Rows from block 3 of a small multi-label image tagger, named by matrix and row number. Rows with one number within an expert belong to one neuron, the router's apart. Each number is 128 + 24 x the weight over its row's rms, rounded and kept within 0 to 255. All counts start at 0.
Before each expert's rows are labels from the 100 images, of 14848, where the router gives the expert most weight on average: "patch colour" is the nearest of a few named colours to the mean colour under the peak. Only what is clearly more common there than usual is listed. The data: aerial photos of the United States (SatlasPretrain). In brackets: how many of the 100.
# router: slot weights (model.blocks.3.mlp.router.weight, 32x192, trained with AdamW), inputs 0-191
# up: expert up (model.blocks.3.mlp.up, 16x384x192), inputs 0-191
# down: expert down (model.blocks.3.mlp.down, 16x192x384, transposed), outputs 0-191

# expert 11
patch colour: grey (98)
router.22 [124 116 106  93 124 109 101 142  95 115 166 135 134 110 114 140 151 147 130 133 121 115 155 102 128 133 136 106  96 108 119 102 153 104 148 154 147  86 112 124 127 102 169  95 117 178 154 113 105  93 146 135 151 129 129 111 125 173 127  81 149 170 161 129 161 124 117 105 129 154 144 113 176 132  94 121 144 119 109 197 134 145 157 124 111 154 154 138 137 103 147 102 145 131 137 141 131 101  79 129 151  96 101 102 148 148 112 164 125 108 120 153 133 140 108 100 127 134 135  76 116  88  99  95 141 125  97 158 113  98 125 166 107 152 101 112 154 164 176 109 128 151 126 137 104 137  91 162 125 102 121 149 106 154  95 124 166 163 128 130  86  88 139 133 100 149  98 101 101 114 100 153 159 154 168 158 146 127 149 128 103 131  77 106 157 143 100 101 134 116 108 101]
router.23 [107 118 141 107  96 133 124 123 101 116 137 116 119 151 134 140 107 150 163  92 138 108 167 120 128 158  88 143 141  95 141 110 115  99 152 133 145 138  99 141 145  87 161 105 146 133  98 145 100 103 158 118  89 142 160 124  84  78 165 104 117 128 136 109 119  99 139 166 163 110 121 136 171 148 150 113  65 110 136 109 124 133 127  66 174  85 143 141 109 135 155 152 169 137 163 118 122 133 109 123 157 116 126 180  96 110 146 145 132 154 158 158 153 155 181 141 155  98 167 169 113 124 127 152 137  82  97 173 140 122  79 136 111 139 108 138 135 131 109 135 132 151 129 163 156 116  96 143 116  99 114  98 114 167 124 112 137 128 146 124 139 100 166  92 116 144  85 105 110 106 142 150 147 143 145 123 121 158 110 132 119 151 123  94 165 146 131 118  92 132 119 118]
up.4 [152 120 116 180 129 127 127 128 138 105 107 125 139  72 127 117 117 118 140 174 135 175 113 129 102 145 128 164 156 128 140 191 172 120 118  87 109 130 122 130  73 117  99 136 103 110 115 131 104  68 134  89 130 114 110 129 101 124 131 126  72 118  94 142 115 132 132 114 140 132 109 128  55 142 157  82 116 129 107 125  63 137 128 113 141 149 119 118  95 135 146 139 138 101 119 118 118 133 150 142 143 142 132 128 132 126 139 164 134 139 117 121  63 143 127 163 117 143 146 118 108 142 107 154 137 116 114 115 139 177 137 109 156 107 132 133 134 117  62 147 126 108 147 165 140 133 143 100 105 140 135 121 112 128 109 168  91 118 129 128 175 185 127 138 131 160 153 140 113 157 131 100 105 127 127 135 123 144 145 119 198 152 126 140  72 132 126 181 132 124 112 149]
down.4 [156 149 108 135 114 120  81 120 100 114  92 117 117  63 171 141 112 129 110 144 147 183 163 134  47 138 121  93 127 154 139 127 117 136 137 129 136 100 135 127 128 126 161 141 130  99 113 164 119 107 136 124 128 112 128 160 106  98 116 140 153 159 136 131  79 142 180 142 158 176 164  92 116 145 145 148 106 114 140 142 137 113 130 138 116 137 125 133 110 134 155 120 134 101 104 131 117 122 196  81 152 108 127 133 140 138 126 123 118 124 122 157 126 125  99  96 131 104  99 132 143 204 103 134 124 113 154 113 168 121 114  91 146 140 110 131 139 147 152 176 112 122 133 124 112 118 109 109 161 109 117 133 127 131 117 156 172 116 130 160 128 104 111 140 140 115 129 134 147 154 114 171 113 141 138  71 122 136  93 155 114 103 109  55 120 158  80 122 138 128 132 167]

# expert 1
patch colour: pink (49)
router.2 [115 105 122 135 143 154 123 135 104 153 127 131 127 146 158 125 118 138 138 114 154  79 135 113 105 120 140 114  65 141 120 112 125 120 100 128 167 132 137 103 135 109  79  93 101 166 155 117 109 175 143 174 176 126  99 101 121 137 109 136 155 148 126 133 123 135 123 111 101 156 122  89 177 120  78 111 130 110 151 115 115  93 147 161 133 149 113 142 109 119 158 150 146 127 158 166 142 113 107 136 141 116 101 114 160 151 124 187 138  97 136 143 118  98  99 129 103 150  87 110 166  96 148  96  78 125 147 156 114 136 127 157 127 166 109 125 156 133 138 162 141 150 142 100 136 135  45 155 154 105 107 125  93 118 133 146 124 157 102 131 114 173 126 141 103 112 145 128 124  95 102 148 148 168 161 134 152 124 137 164  96 115 106  77 148 155 136 165 136 137 138 121]
router.3 [126 108 107 148 149 141 101 144 112 120 116 156 137 124 138 154 137 151 128 147 151  94 106 113 100 120 115 110  81 130 137 110 117 134 141 167 167 114  74 124 132 136  99 106 133 161 157 138 135 188 128 179 160 118 123  84 137 115 152  91 154 136 148 146 165 146 105  97 146 155 123  98 167 130  80 110 140 112 116 152 129  72 129 136 106 160 140 115 137  97 160 135 148 164 147 137 114  99 111 125 156 114  97 119 156 141  99 202 146 113 133 140 117 133 115 153 104 154 112  73 150  81 129 101  88 124 136 169 115 114  90 146 106 148 145 133 140 142 156 148 157 148 147  98  97 136  60 151 131 112 112 147 123 125 111 133 123 134 121 133 105 107 147 141 113 113 125 127 148 111  84 159 151 146 166 152 131 117 122 162 114 124 127  60 133 157 144 131 149 106 109 112]
up.0 [ 85 129 117  97 130 124 113 120 152 113 107 136 107 107 159 126 183 142 142 123 130 134 118  86 153 144 150 133  91  78 120 122 150 148 169  98 117 118 135 115 132 140 159 174 141 129 130 118  97  89  79 127 113 125 125 153 142 148 141 149 112 133 120 131 130 124 133 117 147 134 122 116 120 120 136  93 145 123 114 146 101  59 148 136 152 156 112 119 109 102 151  94 111 172 114 132 139 151 133 144 146 111 160 133  94 127 166  87 151 135 120 127 139  81  57 113 135 133 100 123 104 109 153 114 105 131 126 155 120 145 119 129 129 109 118 134 111 113 181 139 137 118 161 153 161 163 192 117 145 157 124 125 135 118 134 104 113 117 105 129 113 173  93 109 157 109 124  88 120 119 163 140  93 133 163 137 173  92 160 178 201 121 143 166 119 135 141  98  86 143 122 105]
down.0 [147 155 132 121 106 134 116 114 116 155 117 133 151 129 159 128 130 103 185 138 151  77 134 148 114 139  94 138  77 119 107 149 110  90 160 107 105 137 151 112 165 138 136  95 116 121 145 158 109 129 137  50 137 133 132 124 123 123 144 133 166 121 129 149 117 142 129 109 126 118 115 117 146 133  98 138 189 138 113 146 178 116 166 167 118 159 107 116 112 162 181 162 115 179 118 174 108 138  82 162 136 134  98  92 114 112 131 162 149 112 120 138 115  93 116 140 126 128 140 151 139 114 132  90 121 151 149 113  83 113 134 127 159 172 103 100 131 112  87 123 113 133 131 123 143  92 100 160 116 138 163 123 157 136 150 135 145 130 106 129 122  61 137 152 138 126 120 131 122  72 129 140 141 172 130 120 155 177 141 136 113 124 129 127 107 110 122 138 130 108 164 193]

# expert 8
patch colour: pink (37)
router.16 [144  90 110 152 147 138 113 151  86 139 176 122 157 160 121 111 140 153 143  94 137 107  97  67  99 147 146  93 143  89 160  95 120 108 126 128 169  93 116 130 113 113 169 103 140 141 127 182 112 125 150 130 156 107 152 127 118  96 109 141 110 141 157  98 145 103 126 115  99 149 147 139 173 109  94 129 147 138 118 144 142  82 147 128 127 131 153 154 102 133 133 122 127 122 170 147 138 118  88 115 160 112 119 131 152 141 101 177 137  96 121 162 160 177 140 129 122 120 129 153 148 121 126 142 104 106 101 133 129 107  67 160 105 160 146 102 154 133 154 135 155 144 150 148 133 140  55 140 123 104 137 143  96 170 101 123 113 158 168 145 143  72 174 134  83 118 106 118 127 110 101 148 146 158 132 132 142 138 145 137  95 116  99 122 100 122 125  98 116 139 113 127]
router.17 [127 130 116 115 135 155 130 139  76 154 159 115 137 119 154 145 145 165 153  94 164 100 120  74 113 171 130 103 143 110 127 113  83 105 114 122 177 100 126 116 129 101 168  92 104 144 160 151 100  92 114 151 139 131 132 113 159  97 116 131 111 104 144 136 137 128 130 114 133 154 167 121 167 150  90 141 155 118 149 158 128 122 154 129 147 133 149 149 100 136 138 103 156 137 153 145 114  94  97 135 167  91 121 117 175 170  87 166 138  88 116 155 165 139 143 114 144 108 104 123 146 127 116 131  95  98 109 145 111 115  92 160 141 148 163 104 171 167 130 124 136 136 137 137 142 122  67 160 103 116 132 122  88 154 109 125 116 165 146 140 114 105 139 112  97  92  86 106 120  91 117 154 148 151 161 154 159  94 109 131  93 121  98 110  92 151 141 113 122 153 118 116]
up.1 [135 143 153 160 127 167 127 106 126 125 116  93 118 130 103 140 150 129 153 132 116 155 201 130 102 138 108 137 110 131 153  80 125 107 107 134 127 186 128 140  93 126 122 153 124 106 137  84 119  97 125 139 147 133 114  88 127 117 123 128 132 117 133 130 127 165 117 171 128 129 104 132  82 125 128 119 119 150 149  98 139 147 122 112  84 174 123  95  98 143  88 110 142 126 114 137 131 163 164 160 100 128 121 122 119 108 123 127 142 112 162 127  71  83 151 140 157 104 158 156 110 125 118 127 136 139 140 119 129 173 110 102 148 101 131 142  99  92 139 139 147 123 128 152 115 142 156 139 113  75 141 175 131 106 114 177 142 128 122 111  98 212 107  96 117 139  88  79 156 131 177 114 124 157 130 113  90  91 105  87 116 123 149 131 110  76 142 133 137 138 155 120]
down.1 [149 140 149 123 124 121 157 129 149 140  93 143 126 163 138 143 143 116 148 124 126 128 122 130 111 108 105 136 162 122 148 101 129 126 136 108 137 142 121 138 166 122 160 120  88 108 127 168 124 107 151 137 128 197 136 143 190 154  96 103 116 142 117 145 137 103 130 127  99 107 120 101 127 109 108  91 147 152 141 186 119 125 139  95 134 186 115 105  97 138 196 158 110 145 102 131 123 113 123 113 150 106 123  79 124 151 138 128 117  87  99 160 111  87 113 130 117 131 157 157 161 149  55 114 129 131 143 135 159  65 125 124 122 129 125 124  89 126  86 154  98 117 143 142  97 165 123 101 107 135 153  95 177 125 107 134 140 115 195  62 161 136 104 131 124  96 138 131 128 122 137 111 102 130 117 170  97 136 121 116 110 149 140 122 156 115 102 113 148 128 145 131]

# expert 3
patch colour: black (27); pink (25)
router.6 [111 124 110  98 144 131  98 123 101 106 144 135 178 132 143 148 123 140 119 112 108  93 102 132  88 134 129  94  99 134 118 113 148  89 125 130 162 107  86 139 119 132 167  99 140 167 156 157 121 109 135 140 153 133 136 152 123 132 152  83 161 147 152 104 131 114 105 138 170 147 139 130 164 123  85 136 116 108 124 194 120 134 165 170 137 128 127 142 112  95 170 129 152 149 159 133 154  98  75 137 169  88  85 106 142 141 123 102 146 118 130 158  99 124 125 118 120 121 111 135 127 144 148  96  92 124 116 162 112  99  95 162  80 148 108 133 136 182 190 150 115 126 155  98 131 116 133 167 167 109 102 160  92 126 111 135  95 152 113 132 127 103 166 102 109 112 113 123 138  96 121 166 171 135 136 144 159 101 128 121 124 130 114 122 146 125 115  94  88 120 108  92]
router.7 [ 97 112 116 127 131 104 115 121 114 102 125 128 145 144 142 120 122 161 135 111 116  95  97 126 102 115 137  94 150 102 113  92 111  87 113 141 166 116  96 128  96 130 156  80 101 165 164 158 101 126 141 129 161 128 150 143 147 124 151 105 155 162 166 127 159 118 128  80 147 154 134  89 146 124  81 107 152 136 134 191 125 107 169 173 128 122 158 174 118 132 142 123 157 152 149 162 141 102  91 118 148 110 105  99 115 160 156 157 135 122 134 170  96 151  99 127  99 133 114 120 125 125 108 116 107 146 120 143 127  91  87 155  82 162 142  98 152 148 138 126 141 104 172 115 105 146 125 152 174 109 102 148  89 143 100  98  87 173  90 122 117 109 135 133 119 132  88 101 119 114 105 140 144 152 135 125 172 105 165 139  92 117 103 131 100 132 127 136 129 121 113  89]
up.0 [132 151 132 112 141 124 130 125  98 100  93 127 121 119  82 124  85 127  94  94 124 142 184 139 143 101 153 154 143  96 143 118 113 125 180 140 154 163 131 127  82 143 137 142 127  91 121 125 133  54 130 129  99 134  88  70 109 104 122 149  91 129  99 144 153 128 125 130 169 139 115 139 126  99 117 110  78 139 119 118 108 154 172  90 104 121 125 108 132 120 139 121 115 112 148 160 146 129 134 124 124 139 104 122  83 129 124 110 144 135 109 124 115 119 110 117 131 124 116  91  88 117 114 141 160 130 126 127 119 129 117 124 131 128  40 155 150 110 115 145 210 121 112 150 113 128 142 145 164 157 123 106 159 171 130 112 140  85 130 205 138 152 120 130 145 130 154 141 112 127  90 123 108 160 118 108 127 136 124 151 120 140 157  93 146 136 139 103 113 143  76 132]
down.0 [103 112 143 125 141 135 135 121 131 159 144 115 137  98 117 129 162 128 147 117 140 114 120 115 117 139 112 117 119 134 121  70 112 122 140 124 130 117 134 131 123 151 132 129 126 122 183 131 112 155 167 138 136  93 166 127 176 121 155 119 186 128 126 100 108 142 102 120 110 122 122 129 170  98 138 164 129 154 118 145 134  97 134 174 179 136  91 139 151 108 166 195 127 120 107 111 135 115 108 128 156 129 105  94 144 145 103 122 133 128 131 114  99 127 129 139 129 131 168 147 213 128 188 130  99 110 106 101  91 126 124 147 124 134 101 116 133 145  76 122 137  92 127 127 141 108  95 135  81 148 105 130 103 135 116  99 116 146 110 104  99  80 120 122 127 101 123  94 148 129 109 137 137 101 167 127  63 169 160 114 115 111 106 139 123 133 166 172  96 139 193 152]