python train.py --dataset="aerial photos of the United States (SatlasPretrain)" --image_size=24 --mlp_ratio=3 --bias="all" --expert_mlp_ratio=2 --eps=1e-08 --max_grad_norm=1.0
Rows from block 3 of a small multi-label image tagger, named by matrix and row number. Rows with one number within an expert belong to one neuron, the router's apart. Each number is 50 + 12 x the weight over its row's rms, rounded and kept within 0 to 99. All counts start at 0. After the name is the row's rms in percent of the matrix's.
Before each expert's rows are labels from the 100 images, of 14848, where the router gives the expert most weight on average: "responds to" is what is common among them. Only what is clearly more common there than usual is listed. The data: aerial photos of the United States (SatlasPretrain). In brackets: how many of the 100, against the usual share in percent.
# router: slot weights (model.blocks.3.mlp.router.weight, 32x192, trained with AdamW), inputs 0-191
# up: expert up (model.blocks.3.mlp.up, 16x384x192), inputs 0-191
# down: expert down (model.blocks.3.mlp.down, 16x192x384, transposed), outputs 0-191

# expert 11
responds to: building (100 vs 42.4)
router.22 095:48 44 39 32 48 40 37 57 33 43 69 53 53 41 43 56 62 60 51 52 47 43 63 37 50 52 54 39 34 40 46 37 62 38 60 63 60 29 42 48 50 37 71 34 44 75 63 42 38 33 59 53 61 50 50 41 49 72 49 27 61 71 67 50 66 48 44 38 50 63 58 43 74 52 33 46 58 45 40 84 53 58 64 48 41 63 63 55 54 37 60 37 59 51 54 56 52 37 26 51 61 34 37 37 60 60 42 68 49 40 46 62 53 56 40 36 50 53 54 24 44 30 35 34 56 49 34 65 43 35 48 69 40 62 36 42 63 68 74 40 50 61 49 54 38 55 32 67 49 37 46 61 39 63 34 48 69 67 50 51 29 30 56 53 36 60 35 37 37 43 36 63 66 63 70 65 59 49 60 50 38 51 25 39 64 58 36 36 53 44 40 37
router.23 104:40 45 57 40 34 52 48 48 37 44 55 44 45 62 53 56 39 61 67 32 55 40 70 46 50 65 30 57 57 33 56 41 44 35 62 53 59 55 35 56 58 30 67 39 59 53 35 59 36 37 65 45 31 57 66 48 28 25 69 38 44 50 54 40 46 36 55 69 68 41 46 54 72 60 61 43 19 41 54 40 48 52 49 19 73 29 58 56 40 53 63 62 70 55 68 45 47 52 41 48 64 44 49 76 34 41 59 58 52 63 65 65 63 63 77 57 63 35 69 71 42 48 49 62 55 27 34 73 56 47 26 54 41 56 40 55 54 52 41 53 52 61 51 68 64 44 34 57 44 36 43 35 43 69 48 42 54 50 59 48 56 36 69 32 44 58 29 38 41 39 57 61 59 57 58 47 47 65 41 52 46 61 48 33 69 59 51 45 32 52 46 45
up.5 086:57 49 37 49 58 37 47 51 51 58 70 42 58 67 61 62 74 44 47 50 68 61 44 53 48 49 46 54 51 60 51 45 47 51 32 19 16 22 68 64 22 79 34 56 58 55 27 57 39 52 44 46 49 55 68 51 52 37 41 32 51 39 31 57 45 61 62 53 40 56 49 55 33 54 53 43 35 48 54 43 44 60 41 50 45 59 41 52 63 68 40 47 41 30 54 29 58 52 32 69 50 64 61 40 57 42 39 55 69 33 49 36 34 60 54 74 50 55 49 53 80 53 54 52 48 61 47 49 41 47 68 36 53 29 47 51 53 42 52 49 56 60 56 59 68 62 53 54 51 52 49 53 52 45 40 53 26 28 64 47 46 54 33 46 46 42 78 54 50 60 57 34 76 48 31 48 72 58 49 57 80 37 62 78 47 41 63 36 61 58 42 56
down.5 093:52 45 62 66 57 46 42 53 34 42 48 50 63 51 59 66 78 50 23 29 54 35 53 24 76 42 49 43 49 62 44 30 66 36 54 59 58 58 36 57 69 48 30 74 49 48 59 61 40 46 70 50 62 35 66 42 46 49 55 44 21 51 60 48 51 63 65 50 54 75 40 54 49 32 49 39 48 56 49 61 48 58 67 52 45 47 72 46 32 37 59 51 28 27 47 37 38 49 62 54 37 49 51 50 65 44 45 50 63 56 42 40 66 48 45 22 41 50 44 46 57 35 33 44 19 41 67 63 49 54 21 60 45 62 57 49 64 54 44 53 51 51 64 39 80 46 50 67 49 48 50 41 37 47 46 43 38 44 57 44 27 32 51 53 37 52 45 63 49 59 33 69 57 53 60 63 50 82 47 54 33 50 38 54 74 57 45 50 54 69 58 41

# expert 0
responds to: building (72 vs 42.4)
router.0 103:48 40 39 47 53 47 49 61 35 36 59 33 55 47 45 45 59 53 42 32 48 47 62 39 31 39 67 39 34 27 58 43 41 42 66 44 56 31 38 51 56 47 73 38 46 60 37 51 35 51 64 75 57 51 59 72 34 28 42 52 47 69 65 23 79 27 48 44 41 67 49 45 67 49 48 38 33 56 64 36 35 48 74 45 62 57 71 64 35 43 58 59 43 45 64 65 52 26 41 49 52 34 37 53 71 67 40 62 43 40 35 71 59 53 51 35 38 54 46 73 45 40 25 61 50 28 44 49 37 60 30 53 32 59 62 28 62 62 57 52 58 33 57 40 59 45 60 61 40 33 52 61 42 51 47 54 70 67 58 62 44 49 55 54 39 56 56 58 48 52 54 59 45 72 75 51 57 46 60 40 40 51 43 39 59 45 61 34 31 47 59 51
router.1 104:53 43 43 51 56 44 30 56 34 44 62 46 59 62 61 49 51 61 60 27 40 36 60 47 26 47 66 35 26 39 47 39 51 26 49 46 36 46 49 45 62 26 67 36 46 66 43 54 32 49 60 57 62 58 55 81 35 31 58 49 42 64 63 47 65 35 46 43 44 67 56 55 70 47 29 41 34 39 56 50 44 34 70 65 52 69 60 60 40 38 58 60 57 59 67 55 57 43 33 53 65 33 36 56 61 58 45 51 56 42 38 63 48 45 36 44 31 34 50 74 51 40 52 46 72 29 39 62 46 53 24 56 26 58 52 34 60 64 62 61 63 48 67 53 64 37 50 65 42 28 40 60 28 58 39 45 46 69 44 52 37 50 64 57 37 46 41 43 44 34 37 55 49 70 71 66 67 47 69 53 41 51 42 50 60 59 50 37 53 38 48 33
up.1 097:55 48 54 62 43 49 59 42 51 29 54 40 51 68 54 51 50 55 53 42 31 52 20 33 33 72 67 46 34 62 56 55 33 52 50 42 55 59 60 45 55 61 55 42 44 46 33 49 53 59 45 35 33 62 50 55 47 38 44 45 42 46 38 45 50 71 51 24 35 54 58 49 51 32 80 41 23 24 46 48 64 64 40 38 45 57 62 35 57 68 37 67 45 45 46 50 45 64 62 36 51 49 50 68 47 48 51 45 48 74 57 58 39 62 63 56 61 52 54 35 49 79 49 57 78 37 52 49 68 78 53 39 58 45 53 66 49 52 56 45 36 32 38 55 59 55 80 50 57 54 71 47 39 52 41 42 64 62 65 55 43 48 51 33 34 48 51 67 66 47 74 46 69 52 86 40 31 63 56 38 53 48 38 43 52 29 46 51 27 54 49 66
down.1 093:46 50 38 38 57 49 22 43 55 42 29 22 35 59 42 46 59 61 51 54 49 63 63 40 28 65 52 65 81 49 33 59 31 04 44 58 34 50 58 62 48 48 44 53 52 59 58 47 62 30 51 58 34 46 53 44 27 38 66 42 34 59 63 48 51 66 50 51 55 52 81 56 18 67 40 43 60 58 32 47 61 50 63 56 54 43 56 53 55 56 45 45 43 42 56 48 54 70 51 47 58 49 37 48 49 55 40 40 60 49 62 35 47 37 67 68 52 45 57 43 54 19 30 54 40 50 44 52 51 31 45 37 60 52 55 43 52 51 47 63 52 48 53 67 63 68 52 63 50 32 35 51 56 35 60 53 40 33 48 82 56 56 46 25 55 64 58 48 54 47 48 44 41 31 33 60 68 44 54 79 63 55 58 44 65 52 35 34 58 48 53 55

# expert 8
responds to: building (89 vs 42.4); parking lot (25 vs 2.3)
router.16 099:58 31 41 62 59 55 43 61 29 55 74 47 64 66 47 41 56 63 57 33 54 40 34 20 35 59 59 32 58 30 66 33 46 40 49 50 71 33 44 51 42 43 71 37 56 56 50 77 42 49 61 51 64 40 62 50 45 34 40 56 41 57 65 35 59 38 49 44 36 61 59 55 73 41 33 51 59 55 45 58 57 27 60 50 49 51 62 63 37 53 53 47 50 47 71 60 55 45 30 44 66 42 45 52 62 56 37 74 54 34 47 67 66 75 56 50 47 46 50 62 60 46 49 57 38 39 37 52 50 40 20 66 39 66 59 37 63 52 63 54 63 58 61 60 53 56 14 56 48 38 54 58 34 71 37 48 42 65 70 59 58 22 73 53 28 45 39 45 49 41 37 60 59 65 52 52 57 55 58 55 34 44 36 47 36 47 49 35 44 55 42 50
router.17 103:49 51 44 44 54 63 51 56 24 63 66 43 54 45 63 58 59 69 63 33 68 36 46 23 42 71 51 37 58 41 49 43 28 39 43 47 75 36 49 44 51 36 70 32 38 58 66 62 36 32 43 61 56 51 52 42 66 35 44 52 42 38 58 54 54 50 51 43 52 63 70 47 70 61 31 57 64 45 60 65 50 47 63 50 59 53 61 61 36 54 55 38 64 54 62 58 43 33 34 54 70 31 47 44 74 71 30 69 55 30 44 64 69 56 57 43 58 40 38 47 59 49 44 52 33 35 41 59 42 44 32 66 57 60 67 38 72 70 51 48 54 54 55 55 57 47 19 66 37 44 52 47 30 63 41 49 44 68 59 56 43 39 56 42 34 32 29 39 46 32 44 63 60 62 66 63 66 33 41 52 32 47 35 41 32 62 57 42 47 62 45 44
up.2 105:53 52 54 55 52 55 51 45 50 54 58 52 64 63 59 42 66 38 48 65 42 52 59 51 56 28 42 31 68 61 52 56 76 54 50 57 23 42 41 42 68 54 64 48 46 61 07 80 51 53 55 49 62 66 38 50 64 72 42 46 59 61 49 40 40 58 66 49 39 43 49 54 46 42 71 48 53 32 30 19 71 69 56 60 39 45 65 54 54 61 54 60 47 47 51 50 49 70 41 34 48 56 64 51 45 61 27 47 48 45 65 49 52 78 47 53 50 43 67 10 42 40 37 51 62 57 51 34 51 49 68 49 52 66 31 27 28 62 50 55 54 50 78 57 47 39 60 26 52 50 57 57 52 51 58 53 44 46 47 51 29 27 53 43 34 46 46 35 53 40 48 30 29 53 58 45 34 65 50 48 52 51 40 63 52 65 45 64 67 49 45 49
down.2 101:54 62 52 34 54 49 52 45 53 48 48 34 55 37 41 43 40 38 57 48 66 47 64 54 73 39 45 45 35 45 38 42 48 43 49 56 44 59 37 67 32 52 73 56 49 46 80 57 52 41 17 65 54 53 63 57 18 53 62 51 56 60 64 59 49 56 57 66 47 61 42 36 38 72 26 61 45 66 41 72 46 61 58 56 52 53 65 20 40 66 50 38 60 47 60 54 45 54 56 52 66 37 45 36 69 68 52 19 44 57 58 58 50 50 47 49 44 31 73 37 58 62 48 42 59 36 51 61 55 44 68 50 55 51 67 54 43 46 72 48 62 45 40 54 56 41 47 42 45 45 46 50 61 18 42 48 62 47 35 75 62 62 59 58 49 45 30 65 32 52 61 45 51 40 65 37 45 84 21 55 33 58 45 27 51 45 42 46 38 39 44 56

# expert 4
responds to: crop field (28 vs 9)
router.8 097:53 39 39 50 49 45 47 52 34 52 60 50 50 38 64 62 35 46 43 33 67 46 40 52 66 52 55 42 19 48 61 45 64 45 48 52 73 38 42 50 58 29 15 39 43 66 68 32 56 73 57 45 69 44 48 40 44 36 40 47 62 53 54 44 65 41 52 57 58 54 54 22 46 52 36 56 55 38 53 76 47 06 72 64 65 63 49 62 48 61 54 81 58 53 60 60 53 45 65 44 54 49 47 53 58 56 60 40 57 42 49 54 38 50 49 54 40 45 58 42 60 29 56 56 58 77 34 63 59 39 24 61 40 60 66 55 68 72 31 68 60 65 66 43 35 38 51 60 49 41 39 47 33 58 44 64 36 63 45 56 59 70 62 28 51 51 45 44 33 41 41 54 57 61 60 49 55 51 40 73 49 43 51 29 63 47 53 63 52 49 46 51
router.9 094:44 42 48 54 62 49 47 44 41 42 53 56 63 47 62 62 45 51 52 42 73 73 45 70 66 48 42 40 14 57 43 41 67 48 68 45 52 34 45 57 43 55 22 43 62 56 70 36 46 60 52 39 67 36 50 47 38 40 48 43 74 66 46 29 66 43 39 63 50 65 51 38 35 35 69 35 52 37 74 72 43 07 59 68 72 54 59 54 55 52 68 78 38 59 54 62 52 48 73 39 49 40 34 47 45 58 59 37 49 32 51 57 29 43 56 44 50 33 56 39 60 30 54 57 53 70 54 52 42 53 48 59 47 60 81 32 59 57 39 65 64 53 61 36 37 40 58 47 61 51 51 69 46 37 48 67 47 61 39 54 61 58 60 38 49 54 52 45 44 47 43 54 50 49 50 57 46 51 60 74 49 37 63 33 57 39 50 66 52 35 39 43
up.6 106:53 21 60 51 31 48 15 57 52 73 46 42 56 56 50 49 38 49 30 56 54 50 87 49 54 49 53 57 57 31 46 34 27 54 39 53 50 59 55 51 70 54 53 54 61 24 56 50 62 56 46 32 36 57 69 49 53 49 64 44 48 50 40 34 48 25 74 51 53 54 53 45 52 41 47 66 62 48 44 51 64 73 66 35 48 38 67 52 30 56 47 63 69 32 49 26 55 48 56 57 34 49 38 48 50 46 17 64 38 70 47 60 60 55 52 48 46 43 58 45 50 50 60 52 53 52 41 48 47 63 66 53 75 46 51 59 65 63 62 71 47 54 52 40 32 45 64 63 42 51 43 70 50 21 35 58 54 61 38 29 50 48 69 63 33 60 51 51 50 53 41 21 41 60 45 55 62 50 51 32 56 74 44 47 57 58 21 53 37 51 47 49
down.6 103:40 32 24 31 58 30 55 64 65 57 41 47 63 53 33 45 34 29 56 53 52 44 56 63 66 40 69 53 48 58 49 79 42 50 46 54 65 39 55 17 58 41 37 73 33 51 37 78 41 49 43 56 43 54 49 32 68 42 52 47 67 42 54 82 47 40 51 44 60 40 48 56 38 48 56 53 45 40 44 32 42 26 73 45 69 44 39 49 66 44 40 38 58 31 49 46 33 47 50 42 46 58 46 50 51 46 59 27 53 51 58 46 55 65 35 34 46 52 71 39 45 55 59 39 53 51 54 49 54 49 51 59 43 48 44 27 40 43 43 44 45 67 43 38 49 57 40 51 36 52 44 56 48 42 49 62 65 29 32 53 81 48 64 57 67 34 49 34 36 71 28 54 42 38 47 38 72 54 47 62 51 49 57 30 29 56 49 25 59 73 50 59